Weights of a small multi-label audio tagger.
Training: adamw at rate 0.0014, 26900 steps, batches of 128.
Rows from block 6 of a small multi-label audio tagger, named by matrix and row number. Rows with one number belong to one channel. Each number is 500 + 40 x the weight over its row's rms, rounded and kept within 0 to 999. All counts start at 0. Numbers have three digits each.
Before each channel's rows are labels from the 100 clips, of 14976, where the channel reaches its highest value: "strongest on" is what is common among them; "peak in band" is the frequency band that holds the peak. Only what is clearly more common there than usual is listed. The data: short read English sentences (LibriTTS-R). In brackets: how many of the 100, against the usual share in percent.
# convs0: first 3x3 conv (model.blocks.6.convs.0.weight, 192x192x3x3, each kernel summed), inputs 0-191
# convs1: second 3x3 conv (model.blocks.6.convs.1.weight, 192x192x3x3, transposed, each kernel summed), outputs 0-191

strongest on: the word "be" (27 vs 4.5)
peak in band: 1000 to 2000 Hz (45 vs 12.5)
convs0.43:474521465465522476521455503484489505506425488466504446463507447523503548492494436508369495513442454470518498464432522484541470466423421495515490525487460514479478458480484445494493435512473517503483497493520444410514519478514504535564557538469566528479523488485473491437510475432459479401508497439534521462492545464450530476479457474503463450400485500488427483475447498459490518467590470468486476487464416446397486552519549453488494474495519526568461549473484514472442532529580489497514547575493502538424465584514439434480501502515506527507514476538438520502572414456472519522
convs1.43:540547445564515558510492548531448494550507496524487479559596485467484470515483462586476534549507548495512505574481524429459497500499482465539478462550502504458553520493452517561546582536440435516562512521524490532563532505580489496463494527512449511501450509478509508546509483534473518439478532593479538584498534526528546570524547508472559497528590457433507499479560505448493520584458504467537477508555576519518488531513534576549492534473489518507497465561508427569553549540496574507598555537554495526518465543506467558546473479487501531457527450434537501521525513475486441508

strongest on: voice: male (74 vs 46.6); the word "was" (35 vs 9.5); the word "must" (27 vs 1.6)
peak in band: 2000 to 4000 Hz (92 vs 25)
convs0.25:501530533518498373476458514493453491480437509493486513454515550486474556483501417451449458494518459495415492475478475480485541440466454488451467460484439453504571463425461501490437459449458444407455453554525511481514470517516491547477550429476509481517461510500483419564515475471461523508496502394463575523471547559471496506451465412565477444474540444461499490438502465488540495491520537497533502531463492487514497447438490463518508555534534454507468474512430444500485490457407511438513506551398521544484500482491517456483513525529489446463464459586459543474543521518442509489
convs1.25:518473485481502581498529416471487583483512513449503519525455464565516493487509440520497425495493538431509505517464525485524505470423526507431469478539525515519560495559569591522549516572419517532485517433435470528443572477525476513445549536462466587512494489488579556471536564489536526428462471523510483450545538529541481504445554510530515478564461527566485519499512511512502525507551448523487450481462477481488528513516560567395585514473509561521622502545509474549483444522526514510505526529565581478485493487561498478523504507448516501507464534496530447529429475536537491505

strongest on: voice: male (75 vs 46.6)
peak in band: 500 to 1000 Hz (62 vs 12.5)
convs0.40:447473478528471556433451467492515449491442469549486452397513500440436516547506457456422484497477461452471471492506557498431472481482466479507408457458477460487441443436446524547466396535517461429501465447451477518498487480493481525539546483504494411465500485576535514566472425519439515476543453502438490501494438498476517520501528519422546494501482461441463515474469473531464513462438479523510526474505516579537536575444466496467466448504442502462486547450467485478539479484430508581547486452526514508475556522489473446504460462534525520437588533566499531521508500496480567486
convs1.40:496498594474515463515544503476462456516533513445488486538468518524435477486581545532510518475561593499486512545516437498560469512539446548442474534527509557535487511551501532583414518455485566510543548519492477547518429538509467518500500492563572548550541531483546513526576466575512539536468532532496473496501501518560456492504566503473554548469593501500582562534559547569525508528490497480471513515553455525474450542499502485501495462451484501550590498530565464520492462522502473512541543509500527472601626562503498589532484547499523477526534478503459502533531534463488447492

strongest on: the word "do" (25 vs 4.2)
peak in band: 2000 to 4000 Hz (87 vs 25)
convs0.128:458563571443462481490523484368512454430474466570485462480516507430490418501457527488480484559444432471513429480492468533448476476441447568460501519471456520514472515467463543419473510480473482557482496489501459563544482434480474528416472463596486446546458552500561473509498491556503443533488496537495603547455534540476540508487438518521491484512430497498582485505529493476541519508540553512530497496462589543506428485488425478463506514557465537547483521518522516502516470485540452556512543510503492429562504484550505512474451500529459524516471557440544464546471452521493490546
convs1.128:535517476546449459544528519494521499480501504554509450499522573546453511498516504473361547446517519514542563496537487508532483602510488548451569503499538522529496465405493455494485512509585486489524534570572491473504466532537472506524513532457475488528502436498583488526504499466452494568525471470503478475494536505524517492434516482512442409499544434517490528481487478605527499502448537487460562583502500514483576421476510446532539532571514501477501526595498551528467506549495554567439513514500562541495559513525509569531495490529532459536587583541480506467531501562459461505

strongest on: the word "is" (25 vs 8.4)
peak in band: 2000 to 4000 Hz (72 vs 25)
convs0.85:506478414507451480469345506495453476488414442457437499453506487482467488522504537495508456422472419529463529509476514498501588477518465534411505505463498493483572460460540486469413512489509491561533513457419520479462432524483533560527511495522445464534564500467465509441443493549508484434475556520529578514520539509486543537541482498511499477484491446512541540559515545486562523478488500503535463512506428517514420530504438435442524470478482542518472554454522505442452504489559511487545419512461546575526503497458499472503511442507500469448513520566499500535444458423479558527
convs1.85:524504523504535528567515539515449495567580544510475503498603571480548486485563536561470446483482561506461440565550527559494542505497570453569466482516518543409481562495449512527534476497466493520433509547431544452507494498498512453473472497501506501471495470531433532525539447523494511522516482505470594539457474541445431509526493496435523486531506505464466496510428453548494476524549542500581545543483516574432549500529543515514434541431468372487481482554539550486514511500458537535467469434513454514496524498489476435546489520513554473521494484490437558406558505463513506495

strongest on: the word "you" (34 vs 15)
peak in band: 1000 to 2000 Hz (40 vs 12.5)
convs0.184:515451453471443472538549476445431468476488479533421432470508520483554453512497531441522437467531538533425492523487451515536578483511512505597435554444443579459445572451525497533507534531467513449491525510504483557496475445564611529504492485547499512491521523477523544457477479478496499483515496554482489475462539468538492552475510443445527493457497496519543411508482521554548477526513479543504594562446596454450511523546463528515486503449496519525448532505432489580529447519485510493591454473481458456556488499495498474503565532481522517508451487567527471529462421538564519517
convs1.184:494521526421484504624439539503601423528430508518571500484453547498516508468499476486539516586485472539455534439461529447511450478463427514446441486418537422490461487495496467475523452481516462515470448557488484439459492572538530436442514442477527420471513570547506449463487442542567513514512475516495545506486477510479493464523477496507540517481504523513521525517505433508535459539502510511509496539553474415525548522468499488466531494557465489554537501433535496484488491436493484517575474393503440501483550424454520537440542517552467439488482541574512518539492484444476474496

strongest on: the word "you" (35 vs 15)
peak in band: 500 to 1000 Hz (40 vs 12.5)
convs0.158:485534498532444495452466485432551501483511449428490554428549528513571515442569524464508444477508515530486483494432497525520507449486521494459480482462503534538526470487427519507516500522494537476549539432454495419520482493439480490473506568514479534515518478527489489498504512586500510491527494506577501443400599501578348439514475472493504498476479499519477495509495553497492547525489490498447447463387431460457443535453531572437457445497466461456543482478503492500455480518503486516570488529471481518477485536501516571534509443516506508428495535477565556610469490508489555551
convs1.158:540498541414508528533551515437531496466436511494488495517501462469461554503506504516451471454472519452480544516480578480501493516412575472470486512492449508482496580480527431493465467466482573516541578518557516462555424458531509588520514487463519526517549517538550470490560538461475582466474552486513441522498458440465529467516467570433474472485454497558584488504474485528513555529492496485493442578519506505552448471489501479529520468531529520483476439448498538444525507522476460427444488531435529507481515403446470394526503545499563435492468578529502505462471535490539554579

strongest on: the word "i" (54 vs 18.2)
peak in band: 500 to 1000 Hz (72 vs 12.5)
convs0.83:444475480546537488504523513503426458571537534389535523484470484581514529486493537468504525452567434558493456530462553485438497537528510511495528449444462547482526442514498513496452550399452499487549475448446541447472449513469473543433542446478456485453514442515484511476460562468446464471538477510513472485493518453497507513512482525475530469446528483547501536471531469441444501453466501517543500459474461527547437481467556528387523546462469513547552449553521450549447587511455475510498492503449446407487479444479514474523471553497564489484464555552564513517435486573520520531
convs1.83:497520496538524476508537546505492560418542548555530500560568523513519513539506539452543470524466564468510561537523433562517493445555536488474516526503464536524504552467537488493500553537466537502516523506605441427529525466498536533579478502446556547510424511508500515499444536594532507526490545456553559537483524488534497531581466488498504479565523558530544505528580507537540521518508549451450542554534472431496528494470473513515562464518445618494573535552507518463580435530512506544547480523577444521443480458481483519459489494492521498499491477471536482493608551464450500526

strongest on: the word "was" (41 vs 9.5)
peak in band: 2000 to 4000 Hz (58 vs 25); 1000 to 2000 Hz (40 vs 12.5)
convs0.137:498464479507471445581419483470504464521449426522476488424496496492557476485522439447427460515519463490471454426433490426433610406534541501514456496453480515487515549438498513444487535518470444495469472580516452463453527519502444418490515436529542546533507492559510471500480445517508486454514590452521563556483559535497445497510433512536537477513510481494473477494526494467521563544482512540515440529529474484511473484493508556484520447535517485505432513568495445517610504451513448434519476496499452494505464425461548517513477530408507499523495505499476525517465400516520502537
convs1.137:507485490545526512458463451498535522512492507517503430500548528495555506488472525546480468530449525527505578503550466540508553440508435561540444584452465536540452413538517568479523481564533518497446554483474539530554393514483542480457505538569454503433525486467478467472488496525498472502535442496450481380478476429501462429468512548486496468391424465480553488498464480519459473451477476460539521432420457526461527458542544473478515532532535528531482538439492504470443532424489474505548514514442456506455479515499444513484511476557515552491432494538524529503500594475435483492

strongest on: the word "not" (43 vs 6.3)
peak in band: 1000 to 2000 Hz (85 vs 12.5)
convs0.118:436550546499491462527506526471444526445572586543471443476503480502566425458453482522534516465496436502500507536476491468465466502505486503467517624430468591467559542528450459583495514466428513461504482530497514479489488506453478462561520505516467505490495519437560509501498546486556449514460535455447520567498558489490527515486514500547454469475451429460512500461489472473459503494512497408483391554469479509484479492527532433460496476432535480512497431509453452491537414401450559535479497545497508468476408526420466507537496492440527534427489485451515505485510435500471508518
convs1.118:508542511584471417483545519545475593501479494511513544485421509569492482528465534455466503473504507518459531498549542539545486511497529458476502522490439498545503474458500504442488589477558450492497531515526445466505537490537468500494483462475509469531472562484411564466481472583510515564418533444492486474507468563485496527484451498450504499499440525454474531464529492433434440439457396504512510509493468539456445410469472528504579496470485483485507495431510564476504442364523514493482540449446526529486484472501494509467588491546513495530471531594496486491516599490526521565

strongest on: the word "not" (36 vs 6.3)
peak in band: 1000 to 2000 Hz (48 vs 12.5)
convs0.78:526488544475524494553493567525427485521477565419528464513507490499446426492397520506459468518463502522446438466517415442486486540488493488519499471455499521429467470535448505517480509448487437412488471470476549491498424557506468497515444458485424538469501429496466441488558467528484361535535526505530536503512495467503486510474560535539515504503433435505572516474473544491527431539471542427473484543478522473549553475590407511467508459447492513585451542453525431535486510470504483498553448538458468535462462521486529478474491528492523496455493494553504538511430497539500449467
convs1.78:555489427538557421545578525481514602415494537486484516438575469478482580491513528487433515524556507539575501543535414565517472508528537527541408554468478558533514509462515459488455544509510487526496495509529506536494499499542515566552421511468460457473471511541479502500451483571527472526488471424569529491418499549522583520568514462451474544496504552479511469522526518508431416459480472535459517493494479569514418467537502478505517532537521569433527499485546540431518434534569500480526483520500479523466502546504485525503519500534533528487477486512438568523473573470501516545

strongest on: the word "was" (35 vs 9.5)
peak in band: 1000 to 2000 Hz (63 vs 12.5)
convs0.139:439512490483446476537450536447490491525505457483452471466456428594519497450471533458518521512494521468572372470465486541495504439507468477525488474508456529465528462514488529516495473483502469567514469559516467493503477493521534456440483425523479498477501539513457507509529432487499496480471493400558514577453486484470529560539492433474460517424503442469565483552544480488487414563491537526563529581524492513513476588476515471580561534490493525495515509548520453501502531506479556503481566476467504478477511433504550427349518539491498486474496511555477405505504466455523565461
convs1.139:537551513568519469518521456393501519461533513546489541484505517510462483501526481491472463486517503497445569465522513543450526484550411544460468465526500489500483416421507448518484498521449507449520488458440470490504445531355492503518497536439498466424391488500535513439551531528518458483523506497497519465582517437553522499425525548569472540577494487451498533500516527468456522542504492466504593503480495416494594472548473510521506524517464509481474547442469571514473470531425538532519471523512448486476538532483500544543458445490463543516537458522562541427496487544535460447

strongest on: voice: female (81 vs 53.4)
peak in band: 2000 to 4000 Hz (99 vs 25)
convs0.18:461459477434462421404483418460504529407461447558491506433496496449477453479503510514430504533506508497545569477442559495544579503527519519493507545432476516522516486487579474577522456499506505479476528496535500465512474521476435481533517491473512408538481554485447465460486473542471519492403525411589528490424552490504496502493404395433485466458515457528493479490458505490492495493517460500536532525461439440468507499506457429523460483528493502461446437480435495475476447525550495504513492471546590503514516497524435558554517522462483507521549541489520470494447457479433490526
convs1.18:549511499476421506477558568482490512509513494520472499532439507456455496480474552551537548479492569499485550598543524510510458530583579554516545581456520545508457505446507505505456536527491520456471480465486501585551469396491537497484453495474466473538534499470465486450429410449520448500558520497440508467552430501470465437499470519442442448503538491515533481536447519516505468510464565437531513512465498532486521475506475509501446517496531489490491549507532534546579504521523481549494573512476532426567520442514433497589500507512571496483459531564493570508469544565561554567

strongest on: the word "do" (28 vs 4.2)
peak in band: 2000 to 4000 Hz (52 vs 25)
convs0.37:533459496510474459458447486442477415443446430529488524447504462493508419449494489437536429425549498473480442475454502498459477474535472518465465451484549516452433494499496569549472488566530478515482505473482487564510440510486495525482490471493537456512565437507497506478548494523441533461450456452498561504537582465439448475456500488461518435478431467464480471529496529474556534519477513483519559500489563549539550541447485513477550469481550484481378537450378410551494497544529445502416477433499454519503501519469482491503489479454503516471434584523525463525518487510485538540
convs1.37:480480531480470495508559521516501558500541544485506500561450462517479482493548474481464523532516491506487534481511570486488583521549517529506503535539513505493470574497606511593480478498487540548504542517458542513520555534537563539603519512552549569540558564530542549511508517527536582510534514549557509508499494462549422477509542524500513519501531542501561543505538552581508494552546477458508517523546469484483483553632529537516509461504511513456580450516508556506529526473400538565540563506435503514604553505524458493593516542505508554475529530473530516555498513535571532493

strongest on: text has "what" (25 vs 5.3)
peak in band: 500 to 1000 Hz (44 vs 12.5)
convs0.171:512438418532470491544538507491554498553479454512504460466482497467483497505435429519518504477552549553436469409510496501515560516508503536557498495465539474481429545468550484511512448469494536506509488529458472523488456556565476462513482434515521500471541449477554570486526488441498492497575504487522562587475556459469457492497494455469533558456482462484482472509463408512538458464459528461499510561502516480518583473467549512543463479590489492457473526546479502466517594514482543488498549497469429504502539498469429485500487548513501392533465455508420445425599410522491575527
convs1.171:481516542474473582525499506532516436429498539529473515530574567548452516522479502567465430482537541525539511517523502477543513557499506473495465469445449511475528487447519519577513539510476501473515476493517501457503563516493511400415519554551539519454505501575439529510500495520457495463497489551541514519587492567537439504558470589442559573554557494470461507513497583438588586466528448532514496462508500423504486470469484551515521535440555547521407470470498526518454511475541442518515540486567502508463525567549495567502529527521468470484531530523567501542450536518528496556

strongest on: the word "i" (57 vs 18.2)
peak in band: 500 to 1000 Hz (67 vs 12.5)
convs0.11:480523526484501494490508516527429407514553535417517535575550549535483493464455537495462519465454559502479510510473438583594539478451504500559573501482432494468488436524452495530521442411515371517465555454438480500520446506432542491512471518492463507465469496478494528509467495508502439417541485488471501483523566440491461522470492548540540474477493506458479479532494473456519417532469517446467542405490515555520525517536479481492514515447490448486523432488529570566479560460486462498434549424435460501533534463440449510523440530493496518445492483478479522423527450494521520481
convs1.11:442506454441509486451551518518547611459516466525410482411580427474468518567532462506482480512534514491549543500521469490529521488561526579466461505528553494560519528535560448452505483518439518515519536557495498544491467534494502500492496507509543512571484479525563477448533490531511460509509490509467455565408491419470526498540582471510539494545516498564475526500523549578511610504507542491468536537552478545586509516458511507534518474586493488414569532489455473481460493497509529469438430577580552502499500482518572471514545463549507459551513521511501513465526528473452505532

strongest on: the word "i" (50 vs 18.2)
peak in band: 500 to 1000 Hz (53 vs 12.5); 1000 to 2000 Hz (34 vs 12.5)
convs0.163:532446520457443467537481381461514478486449458490502450478416503477471508529503526459436478519490553433514502469502500466491481444408542461545504558322429510499474506495456594487486509437470476449473483452470514480498525488481521559488510507468510550550459502480486465435517429446527512461469510548507492512441510508438543493412521455507499469496558520504565535476546500418496530520530506534519541514447452437527492498524487478502479547464492466587511547557598478520518500543454466503483517493479464532561502534399454498488483521498477468483487563526502458472457449522490550471
convs1.163:502517439593584464524589502493498558509579504455561542470559489444495492482605453543530545508505471500494450534547529472475481511507540514497467483538617519508507577588449441456457494511535501491523508497504518514496518483514478470468564503483508510533587468506556534493559471605500489512489517495472576482517526452591457523482531458536516492595550564509448506506510548536481533494513484503511562518522584568551479498508501524466481518482535486507487526561457501413558494525524518475507511521596493501508456541569526533465486505450530496515500452422481499517548555512410524536

strongest on: the word "not" (50 vs 6.3)
peak in band: 1000 to 2000 Hz (78 vs 12.5)
convs0.59:472480487412551468546508495533416506529526565517454444454512474468516451491436512552465531442512412560505559456496525506499465492550446526512577438515451551563488489444560530589507485477463454529457486476492488577474489516581541478468430482547445505537450490497497509512544559509474469533494539473488503508477555543502527414578540507516479512498475440534488513452544481477481445507462483476530488540436533404472525496477460497498443473527489481496565552570500466548421509466617549491484494472484479578528477486405515460515515552439509471557518491519489487500480418482512505510
convs1.59:462479471464455450400468496498540531479446468456513519489469475462477385522426537472557595396445495531479493457498478496459460488489485557510491483475508499497520482485457497439501526458506487486513490431473509498494531506534497544434442525573469467508444524522530467520504420516506529497460389491451496497501484516508532509482431494454549478497499443481493510495548511537485481412523426515501429437476519465522470486504494518423591535527471597523489501467511460545532477525515514426515521471540447555537504471506574534461579454534511482559475529549477462555471602430451472532

strongest on: the word "was" (49 vs 9.5)
peak in band: 2000 to 4000 Hz (77 vs 25)
convs0.166:483493567506440455480489509433435531490413474479494463524516524504453524460494536425543474489502416523456461398467436496491548471491487493486430544513475491423369469481497557496463503475478502507452483541529431524529515541441533498481518447491503490515537525496481523462503481501487515435548489480511538551503572556408531551495511460477567484445413473476533536431444458433490535468581481516474530590463485442499500505521501496476522530517503475487455525471539449476503497481477450445455446508511456521433501516393559453419548434458449491469493509548483523502478521488491468555
convs1.166:527515513506553478459491465471546487529433465480523532447468494574554529461540510589485437461518570517462562551473529438503525503539559475525544443443490480475494484549461507503533448505470454438412519526472501517412434543485513512449516555474426518531550451477450482499400485549468516539469444456415479455491497501461470494479550396555572526500461442506433525451486468542475416523476505497492454484484472529493504537472490560524476523419511513542535499497490420518464503436523487527483469491527527532577496518552451559468433523498497511487466478498495516449512428495537598509

strongest on: the word "was" (60 vs 9.5)
peak in band: 2000 to 4000 Hz (67 vs 25); 1000 to 2000 Hz (33 vs 12.5)
convs0.31:487452496469489377512449496417461514514465495501477477447453492509430484475521547469475511540519411451479437557465498499458544466520442520469451487430400517472461484461548496514449446451555499486461457514499399497505439488487553454531485470459468520470462558495509546485524441416487486506546504432547549532458539456497515495490503467535489437475483506513585470459466550510529485509464579516529463529527474538556461515485435406435481454537503441529451461525460477557460528465450495485566491526430479545550502491459522468453452466463538506458419473511452537495484485456459518503
convs1.31:469451537545561551527519517534518607521524532533545514530608509473593500516565436585517546552457600582503547515520544457438492485500508502417518496529572452489484495502543587484566551494451491528409506528570474485486537533538514492411579549479572493499506541490527480466529572502468559489490537487491500495480511471463472488534523438489547518504489491490436533488519479595471478520485481528535512565463444511424498486504521523554533573481493567538589520472486474486524454576498507501458492481519526484564445453568483469500480484482489513528522485467534513524520512523502523513

strongest on: voice: female (83 vs 53.4); the word "was" (43 vs 9.5); the word "it" (29 vs 12.2)
peak in band: 2000 to 4000 Hz (71 vs 25)
convs0.26:488512507532438414517455483490479545455431508536484467458536523547461541464535485457410480484584488479488473482444510507416418464510454488469496531459482490500490485491537486466484417489558537506498477500455447487502524465555473411462584487475523474488521483484542470512503535461454538508528541524480543476488537427455506534456516343510436526474513519510496509464486535425499502412471459518474455521436462500441505505444499481467472565538535479523444531449506480415438513522505438579494533491429504401515504505458498470531531481488522465526416516448466507451453488497427462513
convs1.26:495445500556504570500489549458438537562562550533582491520481533574506519487571424508508475562485459446560448479502554524441491461496471469485504471515591544489518515481512551539547571570501510547513509522444497520525491476508544481445519555531520526487524470507560503519516497457527520451475552541500488510503541472474516519503549516536545498510541511499448483537537550474460456581577571536478455545519502561526474519556536526505571516446510556495543478441502479587598490580490557518546417489507477578549476502478517457468397473457591516439509466516502532555467468514509499511

strongest on: the word "not" (38 vs 6.3)
peak in band: 2000 to 4000 Hz (66 vs 25)
convs0.4:530500436552494478513551533460531504465487476450437421459478533520411492527487543449483530478497444459543473479498443549510468550458405516450552535435402608511469552473568505514483433423507525515476436518535494470546513492462467460520438432481487535490491553424488478460510479491516488459501515494545586505568517536511489508583464426472465496474488462494448487492491491449532533568523488497511482532497583481565482502509491471473484526464509468442459415520430483479459437456525549508493481551429512512462508563524530457482529503536490458548425441458540477455554460506464479521
convs1.4:438471539526429577443572519490603470515461444491539481408499520490481461510581496496490443500441490518453546504542526518519526484553539552529546483515538486510510428571525528472534501514509543430456504455504466570491508472459513520531523506513512563470524538491521560447464589529563508569522531488469496481466454494422506510471495534450470483472531481499546579573588531618543447485511573518505556457522467516481534449515520504561491446472491541486498523522466466567463568524516509509451555494461516541498541554472501488525527537519523434454545474474540549489467506436499588491

strongest on: voice: male (79 vs 46.6); the word "said" (28 vs 6.6)
peak in band: 1000 to 2000 Hz (33 vs 12.5)
convs0.186:492471472472482528605487544589484428559493504484523519459544461545584442490485479517479479476514586565518528445450518416441622528493460485596449461471536457428446474468522488537520505507452443514458496607493504536464463575587481483516523439529500482478498477528485506502513481492464485562545492527493492492491535485537518521501472505506565499507520540531474521533523445486503517561459496493503662528513528513553563543467502480512561484553496500518493546443426471502470520463447460507423480483490504543528523477494520467506528485512475497487566504545438443495567492494519542511
convs1.186:477481509456533548560440472447469408470503489539410546547407574446544525487410481455523477465509458541501507533526484504543458478489550558504504457470451502550548501526455470516450470510519479466520525542435423467516517534526526435490573440536530547540461482526526553518509410464440551443489526494485462429435422500548467476499407550458466487525507499476486536507448471446527480503448502502471508516472478453588541497491496473465426466426518506499493460480489430452489502450543416452491522474427477427510520515496508533407461513519486523487449454505474481476520517516487491540

strongest on: the word "was" (26 vs 9.5)
peak in band: 1000 to 2000 Hz (32 vs 12.5); 500 to 1000 Hz (30 vs 12.5)
convs0.179:472418545485492537541576498486487459494432577495528539535508504483533471531540443514497470502508461501477494526457412506467563489529505418535558528461509463525489538450521536495449528482495547480443500446503547420436492476520536495458551526496468565440557478520586514478487484517508479441525544503494542534452618467488473510485504490505542463519535508482524455592524491467492478502520466478551535543498522449461517469470493519476479511478480430513476595461476474520537559400530430482545514472538528463526466484515449505402405469431470425454497470476515429509424472479569493442
convs1.179:420491474477501553563473539500519472571469461458571543501421462559517514466436500523534450578508494580489496447445518487517525493481474465479509472501523473447451457473432522528559495502466471506448496519487405529519466548544566479433484524429572417465473543446506523460504450444535542471501446506466507427474404464503438496440536495540441457505494435474434530516441453465473427490452467488525568478530462506499533507482528466504525511440449499504613467483506465478463507456437439505444496421508514478554473526471486508482498511531457500483489528548442494489571484498465525458

strongest on: the word "is" (25 vs 8.4)
peak in band: 1000 to 2000 Hz (63 vs 12.5)
convs0.191:429574404444520505495545479509427372490478504513496466493487488598561447512500490475458495482493545605535437529513453525496540520512539501523488441498506447519541502501596536609486453420529553545466478561520479489510409469522467485527443480501465508479544473471465520484451515553466523462522458520574473494533563503503495616497525505581559512462518528496517401503472455507510511413454537485456565538515486474506529528542501477539483499479463477490518531469492531537534527466484504472528517535487438552533525497525452531526484487514432500488552466491518424457538483488510525551
convs1.191:452496457442439496558437566465528440497528452555568453490453504469488467463484468591471526561498487520430539467426578444504456494475478540441506504550541465445483496437393496479531481531466499515480505524472387453475560534575516462402541530484579535516517502498511501487522505494538565509498446517526554492445444527501480529435511463478482460557520509544464451534458452465478445483459476483524443507432460477456548501503535416562493501419506497527465504489471446511502480453532548464537507448482506493467502523552454481460513454501460452549476515479501493506489432558529550446

strongest on: the word "not" (37 vs 6.3); the word "he" (27 vs 10.8); the word "was" (26 vs 9.5)
peak in band: 1000 to 2000 Hz (38 vs 12.5)
convs0.61:485511511545506473508506519424460508497501496476550478481554463558439564475479544513411478444482489560483492523426459487421517496454499483532537438478436509421482475510474460557502510492470480514465418435500536453482508505500406590529540446460497547503469449523523501507550525520460476464542508464491541539526522530482542509493504584477563479464559429507525540413518509385484468461526527462555479543520465531539507496472484507458434521487575479560473517579538464534454470517499437498490450466521463469513442490484495505457394490427524464393471553477474494532441525513477505463
convs1.61:526517481530571502468526494532546502514497497455454556449474553506565467469476524488576489462432507480496512525478442517484512515502507490582441534417554558537468437508508548567481540513542496518560477487493513570510472493548469519483476572570531478496544579472570461521519485508452518613493460484535484473485493458539545495576463511482545485512508500460494494601487564531526439520489476532478501480458477512550441460479505461488562476546570601439579471523510524509539480403547516462527488480494526462458554503495559545465531639516499528552515497493507477505526565439524522460

strongest on: the word "is" (29 vs 8.4)
peak in band: 2000 to 4000 Hz (70 vs 25)
convs0.71:472469545507497475446473555501495515495434458434539540527417484538481488482518574458467572391550401534406495497441458559515524515535537500467497488470459563472454448504446510443453543455478474529460550487526504545481517536472506521520539478518504539520422498467488519507477550507502497488524543517483491554517541548492508431587464466497568449508489479486519520514493535492566447547512518461490578453597498517500489452524546517506489571495512428510596510540459449538439479404492488509544580473509483471503514448530498471503418524425463469541407501459530518465481486480472501470
convs1.71:481503552495542490411518433520581526510487468498467459478511398540524533453524534518462543547427439503563540476430507515506487451494516494532495444497450432526494474510408455447473422451522537469491527503542474551535473509527456491450520492459536399547472452506478481502431494515547484483527495427436490460442451463472538496492478508473520519407466438475530491490478515509548477521533502493484472499485498492491507465494503519447480516563508491506541519461426525469459578526487479412532477529532466616499513514505508530509466575477560581531612494492485480503461566538413497441

strongest on: the word "be" (32 vs 4.5)
peak in band: 1000 to 2000 Hz (81 vs 12.5)
convs0.156:457470513454462480493466516464540494593492481475498452441473519479558458476476487467444583516384486546497469468542464440558563396513571454478437527510483486482476461452597571449539460521491510529477472449516471478500423457472461526510520463481480486427462505494524494517437481528497482516520490536485469501453558468429528518540503515579455452502534439567531464505501539538501494591508410486464475527529505534544523480559487445499483433551411504424519511544491513530479531459430522460517499506501474488477523485542520526546521460418445552495467489504553501467519455433474529445
convs1.156:491506510482576495425580452486581580436503482476473547490562497535515501521439421496534415418469550537480575537517523465505517547517486522504570502497419503518512498598495520557565449564469481509502513507477507480498507531543487482467519588422530542539571558451433514493494561483503541487524470493433511442491436503522503472521501455523589530464508521490515517437560525542459507517504495432559521488466482489521430425470523488528555481489516530556525513467527462513480468501509510429415500502520585499489483461454486421504452464488488439495559515521452462531474513448434497482

strongest on: the word "not" (34 vs 6.3)
peak in band: 1000 to 2000 Hz (62 vs 12.5)
convs0.165:473508514484520490556499457502424516460475517505459526498612578444476474472505491496504449415476469547458427483544445470449460540471508495517538524450509569458521558547483451488430516518525435466547465531442533432488532563451476485489552562550521470500518471559488527405519500484542497509556513504457526484555554437479584541482490522474461516448447477491535516476493554489469519478531462496463448531460444506474532525534520516494532511443553595467525445543459555501520514477522596492539477498486559509416425502498465479516514505516502600487445566486510534480458526415434496483
convs1.165:537514505519603480478492569537518530508531490416517499477473407586448521408475476444526533555430468450487491554519500484507548483511544492501461482520506511427484534495569534536512548486425455490452509455516509473460498447478452442501457516461524502559529549422464534562540543531547528455470494492490515430488477560459512506518458477504534435494537463459485498518501479511380521525514428484495509449585501518511505492498411520489463504500475481441494473520493494502490492359442488551434492523469525493503513469462499456488549549539489486557443518476419502409501551547477544492

strongest on: the word "i" (39 vs 18.2)
peak in band: 500 to 1000 Hz (57 vs 12.5)
convs0.39:499411498501513535442446483457457464526450468462489450466476468443387457491545483485387546478492500393431441445439512472532498476513532476444476521532489472459508524446525492490545410501465490571486485459483504495490458459490476404531466508481488450469509526502569496509460450496482513487504505394483466505535536523515457470482471473572508494469497499496552452514470533496514522581508448528489501513532438604523544586531490498404498541490460504483499517474483508500517522494510488583525543469551474484489558468486524550545434489465536558398480563527523563513507443521467513464
convs1.39:478524482533536564576479493538537544484479520470493491511521504533523478565533576534491506596476530508571556530471538472517506512531533523510498520590522495511506515572562569563439491516557551521507573538517598597628513504580565512506562531498599538444554504484582523486496493527496484528528517548493473499502561532493457569576574495513524511513513557498531539494456494484497509471538496494533573500460487535531480501534491494532443503533482547487507493517578522603542480546544494475501536555455538551522486491495493446508542515532479471522513455428524511496451471568510519562